config.toml
model = "sound classifier"
dataset = "acted Russian speech (Dusha)"
train_examples = 26041
n_mels = 80
hop_length = 160
input = "log_mel"
spec_augment = false
win_length = 512
targets = ["emotion"]
num_classes = 4
arch = "tc_resnet"
norm = "batchnorm"
hidden_act = "relu"
depths = [4, 7, 7]
kernel_size = 9
stem = "single"
widths = [128, 160, 192]
loss = "binary_cross_entropy"
init = "kaiming_normal"
residual_init = "none"
optimizer = "soap"
beta2 = 0.95
learning_rate = 0.0015
beta1 = 0.95
shampoo_beta = 0.95
eps = 1e-08
precondition_frequency = 50
max_precond_dim = 1024
merge_dims = true
one_sided = false
adamw_lr_other_params = 0.0024
max_grad_norm = 1.0
adaptive_grad_clip = 0.02
ema_decay = 0.995
max_steps = 7600
batch_size = 512
epochs = 149.4
lr_schedule = "step"
warmup_steps = 380
weight_decay = 0.1
adamw_weight_decay_other_params = 0.05
Rows from block 5 of a small sound classifier, named by matrix and row number. Rows with one number belong to one channel. Each number is 500 + 40 x the weight over its row's rms, rounded and kept within 0 to 999. All counts start at 0. Numbers have three digits each.
After each channel's rows are labels from the 100 clips, of 14848, where the channel reaches its highest value: "top examples" is what is common among them. Only what is clearly more common there than usual is listed. The data: acted Russian speech (Dusha). In brackets: how many of the 100, against the usual share in percent.
# convs0: first width-9 conv (model.blocks.5.convs.0.weight, 160x160x9, each kernel summed), inputs 80-159
# convs1: second width-9 conv (model.blocks.5.convs.1.weight, 160x160x9, transposed, each kernel summed), outputs 80-159

convs0.100:561444570446481475558546531530456542510492484506442511552453502523470421490550485543435570476513460423502559444479505416470540436458535501539497437452493521451486489552463513561531515564492551455488552559562517478438408506516496475458449502
convs1.100:519479521493516560522484517490545530556449495447509541536533512522433506495509538496471495490551513588481507473420481539524446503588474516511497449561462479474512504502565500525549469456604498565473462555430531433435533504565487505435505504
top examples: emotion: angry (57 vs 18.8)

convs0.109:464519451494578594503438477532531543473567415482422595542517512485492539492546441505492548466469481460493493564521474453560481424550540594491549459438539497510509421491508537573497549463534539520492533531501514522481488487444519519408439520
convs1.109:527483518509503495493494552376452525501512482515561529598511523419501482526417531510560532453520513500493439477430431533513464520487523545448584494516474468486560445512507508483502507456399481463452468487516461518507463477499512526491448575
top examples: emotion: positive (82 vs 18.4)

convs0.93:468549496492485518485450493493478520476460530457584590476452468460501540566442524562499543559466539429521544477532557564472458530449475462503543469526485484489523546463465471460475574481446577486454535515465493495480479469473560540552526460
convs1.93:448513512550447407441505504486500436473464526547559447492533460450485439557465509523566543503526515483492442512486527479478494612495566495575543482501547497467454385482494543428498507487467436514488493541504493515511500575543469494466563503
top examples: emotion: positive (43 vs 18.4)

convs0.130:559505479500432485499502509563473607500543516495449534461485472509451422442522485544490507487496479525492542537467497531577541491478432534533532425520513505537518481439559585567443521544489504502481496521471573491486502485462441497439398510
convs1.130:499492526506549524455517499574487564486474494540506462511502519471412493512480482444401457466429548450541503554490473512532544424487436504361533443436446480483482493548447531481481464540464492526472437503493563460481507464510509454466474503
top examples: emotion: angry (83 vs 18.8)

convs0.79:591492517543471517518471451470468574521527480495501570385464392470528494481505457513537485506508503534510505490453503475542506465499463415518512428502500534559468515432500551548496470510486512606476447442476455512472457551532524506393478482
convs1.79:568514467525485556438547524423521519524435485442506512484532456501440464543496516447470505463443385469518496540510501522534518415460574489483493445472505440510516454495496471469482508555440532536548538475488513452420436493542558485490548548
top examples: emotion: angry (41 vs 18.8); emotion: positive (38 vs 18.4)

convs0.149:456468459559431460454442509540453474537531474535577493521512464477540505440440541500568435448490478501524523503513511548395515493480524477539494554429493470508531549541562459442509485542547528549479510492445516514493506560490487497540470423
convs1.149:426435464510511512495464576470481491514532518466485497522529451505561525504511429507438456500444520494518505531575477559541507503502437527536460468512469515506523465552461516486536456483502572544551526490525456523529553547523512468553488545
top examples: emotion: angry (43 vs 18.8); emotion: positive (42 vs 18.4)

convs0.55:471554546405444511473536476466487459558528540495476483489501493514464487430464508509512541449479499469468462536517490476572475511488510530431482441462511582473483533461465498530416569471502506532513472522455470526463467501498471490552515496
convs1.55:537484463461526541550501537530526487587457439474447484488448496531512428503590514522509528466491548421509546475445510488473496479501508485589495500454526531475515472497503525511418481502577457494474472513493476500511461467495449505460563426
top examples: emotion: angry (40 vs 18.8)

convs0.62:461505568485509455504426470493565444489476480519469452475436540468553482514459574430438488524517528470536510416518537492513452438499497524502469473504468515574462513434491538487460476559498487490480475622484453451545453541525482480525508480
convs1.62:479470521406456485506459477489511494605478482489478452558508492523478453516474544433457462513459506399550527551456461511418454541550457477431483555495547503456512511487518492483525502502524458382498453443440532488499492496502476563441434451
top examples: emotion: angry (42 vs 18.8)

convs0.71:412526560474511464452530484451425489420524511486499485502487545491434481484501418483523512520548532599534523464422531440531523451472435507474499489510502513501513526504529486537514518426448545458511482538442521472528525506525490465495460428
convs1.71:505577550415526463553512501516511497474507479497538516539563484434482468524470591520514510484541508556507521469483488512538520495489491408577497434397500447498466617527520509438498503474425477525524444513497492485561463511534527480532437471
top examples: emotion: angry (44 vs 18.8)

convs0.39:464518458437574580515481473467457465561498535520444534486484476446539510483621450498464548525544504511443496495505505563484499543459501506517460484488438491507463451476463478505546503486404497506489558519506501484496502502530533477530542538
convs1.39:537448530511527522494626467414512557550540496451488489541493495445491442463507458547508539481484513491455438508471522543523544560443530568555518481500525560532476487416449526547487462484443498444534486516430562530453494535468500462435625427
top examples: emotion: angry (81 vs 18.8)

convs0.74:502509521537527520452517509516474436473519473471539503484465523490502473439484486554432578622512567525443514497504469511487470563481508519471443486492420519513503491448472487512481536434504452452476590536448547505446445420468517475470464457
convs1.74:527407522452460500533456584406510496455476502462527491520472469461475506479503476565460554517410505568481488538462434497515505412548482446503543430473501484518499506493446500572529519509525543517515491490456502488548471487585412574489514521
top examples: emotion: angry (61 vs 18.8)

convs0.10:538485509504594518469541438495473452425516511557521451529465495553565510522596471557522505536585464542450562534523534456524505465504467513495525509499522414411536490472453498518522456518513455470446507512451485447491490477515496485489520514
convs1.10:487490568534502513417425479482530552464490492547517481537447557453510514545441517580460470472515549525515458600473458533498560484536500448492506491549473514435538502484530545480539579485417470500518469473491553522515565517573522416525514479
top examples: emotion: angry (74 vs 18.8)

convs0.44:467487436452530489522498528527543539481536447489496473534490534544508567468486607501481480473506495461479430533553523540547452479437555466470470490449523493517526436514519501471460546450507472454456503512490434493477499595495454518527514468
convs1.44:494452500445442488490516520440525460472479424481421473484454525488516486520504494506579519472469489506505453492525580532522485495499447484555515446474532455474522492524455492562522353476530441528571454518491439548519509508517458539482517487
top examples: emotion: angry (51 vs 18.8)

convs0.77:512523495526513483446506512469514461471520458461470512406520501436496517523505490552499454518537497555554539447473500500513475486468468426471566468504607516498528517464522550450442424445489484511491430476470530463474591480478489423461518493
convs1.77:509486562523531536584432444493469475443495578454456561479495455437484531495492562464527489544566502531496533486468476560506555482459482527501516439531485526569472528520519488567503507510547543512429464503509473564439482480480491488510513441
top examples: emotion: angry (50 vs 18.8)

convs0.68:417484397481479557623460491440473500495459456461462521465462479515453454510435546499543489575505509476554419446508566462525518482419541472419517524485532519503478462564488455515493447547467498465486429519566472482480481509537524490490448528
convs1.68:476489548478482477479521503542497533555509506545497543521582471435461497514493475416437534535506533482474499564483462539542471478578432468454525492397449455507521474483528457462559482521460491467482518490528536563480530512543541500523412537
top examples: emotion: angry (60 vs 18.8)

convs0.15:472468505505407487518431493522357512484516514481481549482494541448582505516499490497529451457461513497449445507491425540495562527482486471441473483499475486435549439448497486554458492564556428533486432455467565484427545554432462546504549487
convs1.15:482521474545466589529499527533473545521525561488479537429401451488581525479522494466477459473498467513541507504507489571541503439476471486530454495510473426492431523562451480416548512567447522499508553535427527549513488518490520528435522470
top examples: emotion: angry (45 vs 18.8)

convs0.7:496497530517464489515477500458398428480495453502512406484573511531482532457517501496489439481494430512530462414450532490450492467517468536525527563465511504524439491514469525454506412506494494452461550490550414460450446522479490474497559450
convs1.7:537411548490489534530444527518524447511503426488527442482457514535551546516430507496455462510535479433477494516492516439503467513452443503516522547551537508469419499514520490493468474507498594503503582507475460521457477533496537453511492508
top examples: emotion: positive (55 vs 18.4)

convs0.22:500551469420466503524495568499457497436424443450541567472434489430499488481463501520535486574414488488467498476488473527494453503473536533440549445485519532500529469485534490551444543502531511545518486469479515520445555440488515525471531591
convs1.22:545451505532441556545516514479469509541537542464470456544447504468503491420498502461500471535530504507473475473468484508537559550487432467539531490493380474522547585469532517476566452467485510509519495536488529435485523522502456431524598501
top examples: emotion: angry (47 vs 18.8)

convs0.127:522481484501508516462484492537524427532526435482494480499507491504444460459509497581496529466452488536479492546563466545472491559467454520435465454416510484436601485491516503505455449444519485453503557458542541487524442521531494476522490486
convs1.127:550538505476512575443471513446409521497462531562455493551517551493513517501559494577605526521489439482512522479547524471501531495535477542516521533474447489520563496533479491461519461441502490522522480486467435502491499555427528462478490517
top examples: emotion: positive (68 vs 18.4)

convs0.145:459464547543474530511455533440440492552524534430541491484489523524468533514524526501567540487561534494530509451562434550470484518411553476450473534463519532438539441473510494540507552444445519515463535530485428510502449423576469464467545504
convs1.145:491484455481571474436499471570434533500502506504480540490481556475447538521513447525484560423497520523454473524488512530483484557519623520504493548468519537504554436450504490549579518490475439416546499542451539578468536505430453443513421543
top examples: emotion: angry (63 vs 18.8)

convs0.112:513496499487461511455496468523475428461484476483509445510515474519512412525531537531578549550484522442518546550457533492489547476423514527480511483480458490432574467538453440489488450527481506489502473504497578541445444518426497443476407528
convs1.112:494493547457519477483506462483509512549516453490534542603485462448501440392452536510541524437451487478511542520473466523465506579563519518479525576552485464490504466472549493491525563479478507463488516544530559505592514485574441483452466454
top examples: emotion: angry (48 vs 18.8); emotion: positive (41 vs 18.4)

convs0.88:470496470498507454483479478479540437464474442473424436569533513475517546558499479507425533498515539501468558480470473450445498477527470494502559419453503421547503520578546516429499482510552584504408512427547467482505507503445486503563453493
convs1.88:507518556503522539464500545494531560433461523545491510535441487541459455557486554504461541538526495537509450454495529503539466463452491467499430404478498439520526567449565534480476518504425467491476518514500450461385503510434549459472505493
top examples: emotion: positive (43 vs 18.4)