From a checkpoint of a small sound classifier.
Model: log mel input, norm batchnorm, depths [4, 7, 7], widths [128, 160, 192].
Rows from block 10, named by matrix and row number. Rows with one number belong to one channel. Each number is 128 + 24 x the weight over its row's rms, rounded and kept within 0 to 255. All counts start at 0. Numbers have three digits each. After the name is the row's rms in percent of the matrix's.
# convs0: first width-9 conv (model.blocks.10.convs.0.weight, 160x160x9), inputs 156-159, a 9 kernel for each
# convs1: second width-9 conv (model.blocks.10.convs.1.weight, 160x160x9, transposed), outputs 156-159, a 9 kernel for each
convs0.27 097:108146124143129124098130133104118118090148112133151138118176116108086104124153139106115144128136089122153139
convs1.27 107:150155138175148111087123095123104109124156153088139196115092117143157128107133106123134138177143111173082135
convs0.28 098:109109126125147163151119111083118134095176135116152132133143107188114128083122090152132161121143126166111159
convs1.28 100:115085107156115159124122114154085102087142117157139107124099100117098136134160128129114118148162167147130162
convs0.29 101:097126172131109140129143128082154121130137171107141126190186127114113116158114090132140192103161194134138144
convs1.29 105:166111136100064110125122152107095159154099117162088169103122117131129132163125111087100082108151139114110092
convs0.30 089:146115116139153135155178145112145121114137135168147151113135116110136174161116120083148118131136106148085101
convs1.30 094:172112144086124130152112102128134162151134140102102098103129119118119150178162176118150156163174112154132134
convs0.31 096:116113143094137145141109142128164127157120125098157122106086151120136150143107197200098116118151124120162135
convs1.31 101:141112130142090148130096120125149116164127086121144164143152188110171113109133104115117130133127130119127107
convs0.32 108:157098155133078132152140160129147130113150150120111145137152112116121132156158128145128160133114118149143093
convs1.32 105:194126125087132094118135148139107169094170118124118140138146130187178154101133102089134089090181108077118161
convs0.33 102:142174139108108133153165170114132134109120154077121110134124116084113100186128101110139124114149102137141106
convs1.33 093:128100117140132133150138165117116107142105148148096139074094094101107175159143130090120100129123118147076121
convs0.34 096:115101136109099155125122146093086109177178129132096109126155112163143167182110130159130144157115130122090184
convs1.34 099:128123139128154116114152140138118154106101140123162127167186152088091109132118088107085085173111159080092123
convs0.35 098:164127123172093132140100106109127142149142159135133117137112098099136124111128118126123126105088158094107125
convs1.35 095:115126151126143129187096131162145133118155135053128148175137139119131145123123072144137108097153128158079132
convs0.36 095:124133120152151159141123126113141074164148144092092133149157141145093131183131130140116157126113127103134132
convs1.36 098:172134105122128106114117137129165129120108096168110131169154123152147091104156160127088100104110131107113118
convs0.37 106:163145109096158143101111196171128109139070147128160114143100096118103130169130165174130138119134139113101149
convs1.37 106:137088146074152154124078121109079127157128162200100102144099164171096106124122129114123108122105123115090136
convs0.38 102:158137165157159102150122143144133134145093121128086120105130134141132125133128109144113072148099143077122140
convs1.38 093:082141175114098149114102152116141120138132146101136151133126126121154122112113139102113139146109177130109085
convs0.39 100:105120114119143130132132141108139171159132137161154140182086121173125155128121129142136115127131144143082104
convs1.39 092:109132124166132130113135140117118126150113147126166089166120153112144139118123113127137163101116152073123139
convs0.40 102:107146145150154143123086107125082106121136107125104092156166139075160162128132161144140109147157127133164142
convs1.40 105:101095145168143145153132054181095084097095154163120083125114133101155155104150087144138163127144101122158105
convs0.41 106:127121149150156105142121149096153111132144136142147100135125123139111104090126099163112171104135134105120117
convs1.41 095:142110147125145125115168108109112096106114176114155070130099102139105182161122190065163125165126127068129108
convs0.42 097:122092153115112109121117136099107134089124151150130119132132098135153108088142177148065134143136133118120106
convs1.42 098:119123148153114106116098138156137110124132143066117139123143108158160140117118096145164151128109119104154109
convs0.43 096:122153176152136162131184145154071141175140110115107139114127157097136106177144118155179078131123126139132120
convs1.43 095:132120126093133126103145112161155089140116057155147129089110126156192167114112081108134104150120123127113110
convs0.44 100:170125164117125164134147125113151126112119148151145118100136104134113149113152167081140136148136087171109150
convs1.44 094:159139121104134107106124183124167131092121145164110091146166152068133144112129109109135149119104128155113126
convs0.45 097:132153098118100096125111088138078119114122134128145110107127132099128113147126091094146094108132157140108127
convs1.45 093:149161147122099113132110116140130118162131145152118149127155102132150132134085069065115144123148137122075096
convs0.46 102:116146104159105118142104087146104147121136173075118160122172131101136128116122109110123145148132069126096130
convs1.46 101:099165125131079117114120149117169156141183153144092131128079122106125139110124144119107137143187128125144142
convs0.47 098:096176145125100148162136168118139114142125134141139103122125114100116125105118123127137128154111135098136143
convs1.47 104:117136117104116128112155114108120137159145105162100108086089137138148127163108101122126131132122103114128092
convs0.48 101:118111126116093112125136120154093107094090160101119156120160134160141143132103133100097125135127143125132135
convs1.48 098:112099141079130104101111113150130154141101149147155107115148101188129066110114096123126126124143125145099136
convs0.49 093:091136127133112144097153091147154107118123095089112136142120105143094084110119122128071132105125127089125073
convs1.49 101:142134124130109158105109116110073166171137117168158116122157212124107129090115140158137106147146154116149123
convs0.50 113:121140158110111159108127094130113185092140183098112139074127095108134128108128094169121131110163082139156125
convs1.50 111:158113175152138097155111119128154153128121102122155133130141079120157143158095123128147136109132127152102132
convs0.51 108:114127150146113149131147109092101163120103150170117163127149157121118125095104109090172107124101136115131133
convs1.51 104:133159168130104150125122144111129104080153172134121111133166107174157136145110158110133140164116155166152145
convs0.52 112:089102163134123083145089153105112131113141131115151138122137076122098132105112129149106129148130114158117133
convs1.52 110:137142114135122137130105088110156137102140106108138130100131108179161161085112140132112103103111167141120119
convs0.53 098:114113132120147141154132140088119129147145126162148088136133129153114111121154110112105152141137132086139140
convs1.53 097:108127133101123145134110122142136138136108127124160112162139147190150143088143095127131175151150064152143136
convs0.54 098:068124102137143133168119127124107118135094127127137141125101115104073098162122157098122134095132133096125111
convs1.54 095:120133110083132107140125157095150142086132165121143122135093116163115124144112137117118128145114117072107130
convs0.55 102:122155107079105135142156140151120128137163139081124101101117126140155140160112103140134183114093116137121106
convs1.55 103:106149132127122113132108125128110109122104135119120147129115143108133145126147136109116128140158197137161116
convs0.56 096:155175150151152140131114121134079149135116149142131149117186168145077101107118106076128204127139126124178114
convs1.56 103:110151122086093144120138142132124154146127112131070100137148138139145139140192139180160074144137144105140145
convs0.57 093:120146138143145167144138165130118111117135095129117115114125124127140167133108120142098089195103133115125135
convs1.57 097:115180115169115124099134141155087148138110133168153093143165138146100090140125107131127131105143140172113107
convs0.58 100:080085120134155089112129152101115142129114127124144119153107115112139145113112142183128133135130120146144122
convs1.58 102:094134101102112136131136158127160134099119162067130129149147129100128149146117131117114118157130140122131150
convs0.59 094:087145097136124114129106176124163094147115113118115090103123154165117125093131125118130133081160147103157126
convs1.59 098:143149125146119109163113127095154092147126078154098144143143185133144109098144095150141145120097140140115111
convs0.60 102:186116147151121139100158136116089119115132141115077135114134135110137110101119114114144077165102145133106159
convs1.60 097:112108157127091082109146138102156131134125126173148130085067183145114109119128129073143117091140142084179087