config.toml
model = "sound classifier"
dataset = "acted Russian speech (Dusha)"
hop_length = 160
win_length = 512
hidden_act = "relu"
depths = [4, 7, 7]
widths = [128, 160, 192]
optimizer = "soap"
beta1 = 0.95
eps = 1e-08
precondition_frequency = 50
one_sided = false
adamw_lr_other_params = 0.0024
adaptive_grad_clip = 0.02
weight_decay = 0.1
Rows from block 4 of a small sound classifier, named by matrix and row number. Rows with one number belong to one channel. Each number is 500 + 50 x the weight over its row's rms, rounded and kept within 0 to 999. All counts start at 0. Numbers have three digits each.
After each channel's rows are labels from the 100 clips, of 14848, where the channel reaches its highest value: "loudest band" is the band of the loudest frequency at the time of the peak. Only what is clearly more common there than usual is listed. The data: acted Russian speech (Dusha). In brackets: how many of the 100.
# convs0: first width-9 conv, stride 2 (model.blocks.4.convs.0.weight, 160x128x9, each kernel summed), inputs 0-127
# convs1: second width-9 conv (model.blocks.4.convs.1.weight, 160x160x9, transposed, each kernel summed), outputs 0-159

convs0.50:498470534483503542537482495482572612441362425441488599473569499480424513498495510574557509546514551480437477471500545565456465529530447453520442547528459481509523489380608503455493555556517431483567472555550500422607496430528501513511464541497399458613578573492486499483464536467526455457559459481497565473495534482469486442484511405434529371524549545425531481459561507473475563430504
convs1.50:574502507534494442416540421523587445448464531532533493494492409501473489561514461522586462537509397523355641428561586538523578557442590423483526518385536550419448460499562460476514495474527536520508436539471669434547521486574479520440431578502521507487465510570517492500543516547520437516458555465587543469527496548450493469516511469531442556470522482546462524486443504520525508515525538491521512452484533527505569476515478442474414541497519626551492466534474360487441483526500543
loudest band: 250 to 500 Hz (46); 500 to 1000 Hz (29)

convs0.43:587411379440416518532515636446614537409513513436571545441493517586589466485472510452521501468476476485455535600499520460392492500539525527554475515485488497557466485531614497501532461597445534495434494501466416531468540592452506462411571537549555445444461460508521517461584533495521528471502503440442480592482452476481525526489487557525469487444398485498503462484395485458496489496545
convs1.43:452415453445557537623491552453455425621453523495539423654458537547479533614473498526506511543483528533569418510539451534428584412461503415424462480585484429493471544473514432470527450524570501517475435521534470545469468452545502550514536441433555423479406543489445567472487497470479500458493534395509466406458488537510509539531447480555545498507542533471516479548481607458468439484515470484401517499482502581536503581398506571523490515505511474551504429496590503389521488486506540
loudest band: 4000 to 8000 Hz (31)

convs0.114:509527512525459417458455498531502475581433494502425573415492525516448435494435506488565518460526450463531517512523448557469488512430442533468391438382464578509448458465545455440433472546471565479401563474455497455497412432505448545551488559531457440546543493480470491495456443483468490524362450485483591440421527576497482500604519513511582419556506529512615538523522438587462529555519
convs1.114:517559443402368435521470565438493492514433522507520560427538573551552510473484516456604580501519592462518380496564411531514375471497502528518570460505470458551552401465504526466526479417496581534489502500483422500556541450519571504451482470466568496450423528552444517603511494483564473540510516469445529507473530507545483490457491469492502543526492455577534458627483452467530488613482463542546501597475599480434496466507473484476519566499436558526446532434438545451451420528511617
loudest band: 500 to 1000 Hz (42)

convs0.30:519560449472524403562527577534521457456505471554549498546532521528501517479435511478496514540455463526489490495408542473455426508423527406548505457545465433543510483505388531511525494478370458520491415523399447546505490584493402430581569532442498491491470526470588453566472483583629516518466442527477567509568481431514497563414462485528527475482409544459627516436464523505498564496423
convs1.30:557532523453514440492427522489566475433517481540546445482536499471457501445449525451449518470481465489579433480504566434502524481504423449534470425466416555435516556414510441506467537456452546490500520476532522492494593474353528565409489457510453418522501413550458484523494510472513520504454477496455530599434585582527501510433491500532403438542408524514453564474466522478594533559364479554596435410489533510448481510508565509465443458505527570538433465416470488580464435397459592
loudest band: 4000 to 8000 Hz (42)

convs0.59:536556528468464493472574453574526446527553451398506443517515580478434475526531484510548470514416570504407433556594495402457447484531540435471516457498381444555528505451522545551494504464417475522610484520526578511503506543513426518413510531574489419452473524457447503504548586488472640525516488507608467476496504625463546486469415576466458523547494548493425536514440459537509528535497
convs1.59:508461485451524519454492508430449518501439460481529529453574456512473517478401472565621524420601461444527542516456522527538546466469470498492542575429478496452428610547545469415479452517495525522467539551489481459562504424486510583465431481624640545526477560470522477505561468466547543640505614454540567486428526508471542515536464484535461500494572508492553476590474498482610543605527523521427461575490533455485512505451503481517536441486484448618573476559448474468499456557454583
loudest band: 4000 to 8000 Hz (43)

convs0.127:529530426468535507514456549494507509565410470553519437515537516520508417526490439523477485474479402531516462473493431464385504520579501593447426518465397525473447544449542535421535496607513549481475477533522450583473468480455544493533479406518431497519444496492564445610485498427535492530465547498435502535449583596499453405494496553526567361402479462511439571571548487572547491464528
convs1.127:589464555490400532539542435512430493519513452511490495558479504432526587500459489566568535388486436497610447600498448488550521447620498446585434452502521534560513451449565549494458533519543448614501496471491451490547513538502348456464450442506420452525464475448492464497489523490585497527467523454499533538476553532491377522511453566472420493503435478556543549524464478559507483532482456478477459543530493412563517615493488546524474418523467493363569468387523477488494504471497572
loudest band: 500 to 1000 Hz (25)

convs0.35:522518518523559455494358541438551527498442510506398517532605522571526541474326401576551482444542523459470487453453461487530435564571497494461582518456519486541541475538510606477528534463486541525425488511424537487464517447488450502541498439427492523606562467515586490546546512471541537462487474484566525466482416475567507523527474493494545512481521506533547504597631491467557461599454
convs1.35:559524513496602459564472498567526502461480415513427490483394491453481527564550451481492495442485528549588437514552520550436521539556506564586498395496472427603471448460595579522436470578524618536557521447453516520455544481572482425460535445443435485489445494600447453602540568481486496496474560450574482457488445502607526542473556511513505629540506497456477526428523423431588558445491514448544512525584518464580497551543430506514577499517456515498479553530448461531490486468515559
loudest band: 500 to 1000 Hz (59)

convs0.74:558515504525491442491583606488536461493466461486442555491441372543486425396446510485575541559432460569468453449490512470429545448511479409537490491477432508561412495508487551582377583446506456508493573521510521433549534605455533399509523539521503430523477464500504458524518444464473427558467485560476471466548577512471392479482564450485432400581508509500579529542522509442548519515490
convs1.74:512493465506482495575461433498487509424442513528533535507501537512653499594463503563561506432497412529559443517439470547492554500528509464478476498504545397437479527558459403517515547426525470489416406568521530433497528455440497546530512469548495382415494562460482384573475469433470464553470504498499539407480459567479463509553516442582455539447467532458420424511407540510587474523434559555455510396542496599636544518461509463502537474493450516492496421497555504504400473474509482
loudest band: 4000 to 8000 Hz (32)

convs0.133:591420456465506477522605524528586406476506559484514510503429431497526462535520479458461533508490476607472448540493591570436516509489502546462535468520397388507498575570502478467524472591394510532538470531440519480528399513567521549532490454446505417491536538447509473547493661459505495452466457451378537461509527442453559437437536548474540506484477451567519534454484518513484554401462
convs1.133:465465478424545423478555469440472559513538495548525488561456492472491554591396581531538505586500518463492431443549516483530502496357506414529454414485551426526564459527516432471477506533375532455495534460490489466539517499502476433481527440545436451571556482540505509522457540441501472438582482505541533550466463557568438419566595476448517412527520476599470560541578394466471444555471460452518427493512435542516446469530554409537515546478573544474505535448417529456570495509559614
loudest band: 4000 to 8000 Hz (44)

convs0.83:458470463537514509552582473506545486458465516434459450543520516475493586511427538527527469596468552488462527419443491534486386468374365524496530513465533434528488460478433508447415529528533476603529416492581536465417498477434444580455509378501638537465609542511539455493542488478493507435524527456493575527557495544505609439544472497516507527454528526575522450517503450472480444466523
convs1.83:499536554461518462546393397515499509453617503432378500490500460510481472450459592584520425446531483487571497540454456492538545518606604407557408494574473455501471512477423468482384405519508474487445453519486486487575526519511526529517485513435394506456517579537453520507480539523431577408516476494572522456489597445510480506548521535482475549511441507513476551449505530522536562529421496544385503459518484486416471497471492503466524521425502421462467482422588463544443504385429553
loudest band: 4000 to 8000 Hz (33)

convs0.150:431491562430475503543499450567557432463527475505409530587498478449559435581408533556525502530509541474433511430517558589498479573482438539572488470552411461501480384566482450460466500424487617503488529550566463411502503490378510466444462521552502518466457493421491556565457429518497487519535470550455427512482538528576502601459495531456407458458451504453511501431464470393488551472541
convs1.150:551500445536514491534492508475515571489456494543548543588581563491472488496525636504525509464555421524492576531487500506589481504413593448494477492556459454450488518511464440509537490469459471493576426493470556546555521403365493551596379573485551438432609543452481607439497496455540496567385589536491495459509441509457511529366513481491572433497493524510560562484566554484554562489520492439506508499533565462471505530480491514607528569537466448470490496552525520380508539540472469
loudest band: 250 to 500 Hz (54); 500 to 1000 Hz (29)

convs0.45:477591438512593400532424547474485520516448400440482432408521540479593396634449481547494512486537464512439475516499512531458485467448547501507431515440426591528494465552389509540528456555591526527492418506550504496512509558514574482442414493586424481515452485468448530500415562517518474538467498437535531516482445514432534580503422566545529403511458449458507495446457495471490528422475
convs1.45:547451537542494532523535443511533408498520546541513513545472420498502507487402403532521541447583593524612526500516452455444483445500506573555562472491538538579448490518532475475484408495510441595524480557507463519583371506361460458509463536396556529481478478478481467441554534489535431439495483454378561493445446528429444479572494471422588473521411473496480494519512409493443446514480473473532502608527475461525468474508511540522463481487521476375384542537472394559477476536482502
loudest band: 4000 to 8000 Hz (28)

convs0.51:572515482567360576490555500459549470499418496503556479507442478445554491539416528578499534480555404453574534467503498503470456453478428473556530437522503569463505442509473519508473495388603497496565509487531430415514524512447451458448535500489508461511476448458489487363477416512426566503567426519468432594523497577471539508564497501474553572464535564497423408604478488511460433494435
convs1.51:429563488478570569412490586488479525469510392540436486444671427479468462485583544483533501417540503462404521513478493548550472382521506547539485481389501467544385505524445515546526449446536503431475495566469527523539526429520471586521410516493437519483523529554467404418475442433490495436537487516535517405536477482510443552489501500579537464558469529482432475478456500486456574537502527501496484513575470479475405461460507509598440522493536416512461586562451584576473543424517465
loudest band: 500 to 1000 Hz (50)

convs0.142:491464469453581435510485476518442458461501497481546487493508554531447554551504472549456492520460472521573611529483516472439619599515487527557497496523593381566494476531510588482453575542515588513548527616580516527469539545524486472506607539550549552488487486567521434506563472557546451455606590483417505584516443522528470617592508493557540537515464495602486532553446542477527505542509
convs1.142:462483519527455523445493529500441471370593503455490533379499459527558442581461508495423495447600510473440502520443523447541415503484436508515469503476434503499445503482512554517453494452564425492538527487499519509568500548484461370510509453448415516609559481554498439548476537464436520487478419514579464480499454526418386422508466533456468470533427424408420504478519484494533483429540485579498465510536542466507502538436439383511602418454519522519473522438425655478525539522542485
loudest band: 500 to 1000 Hz (29)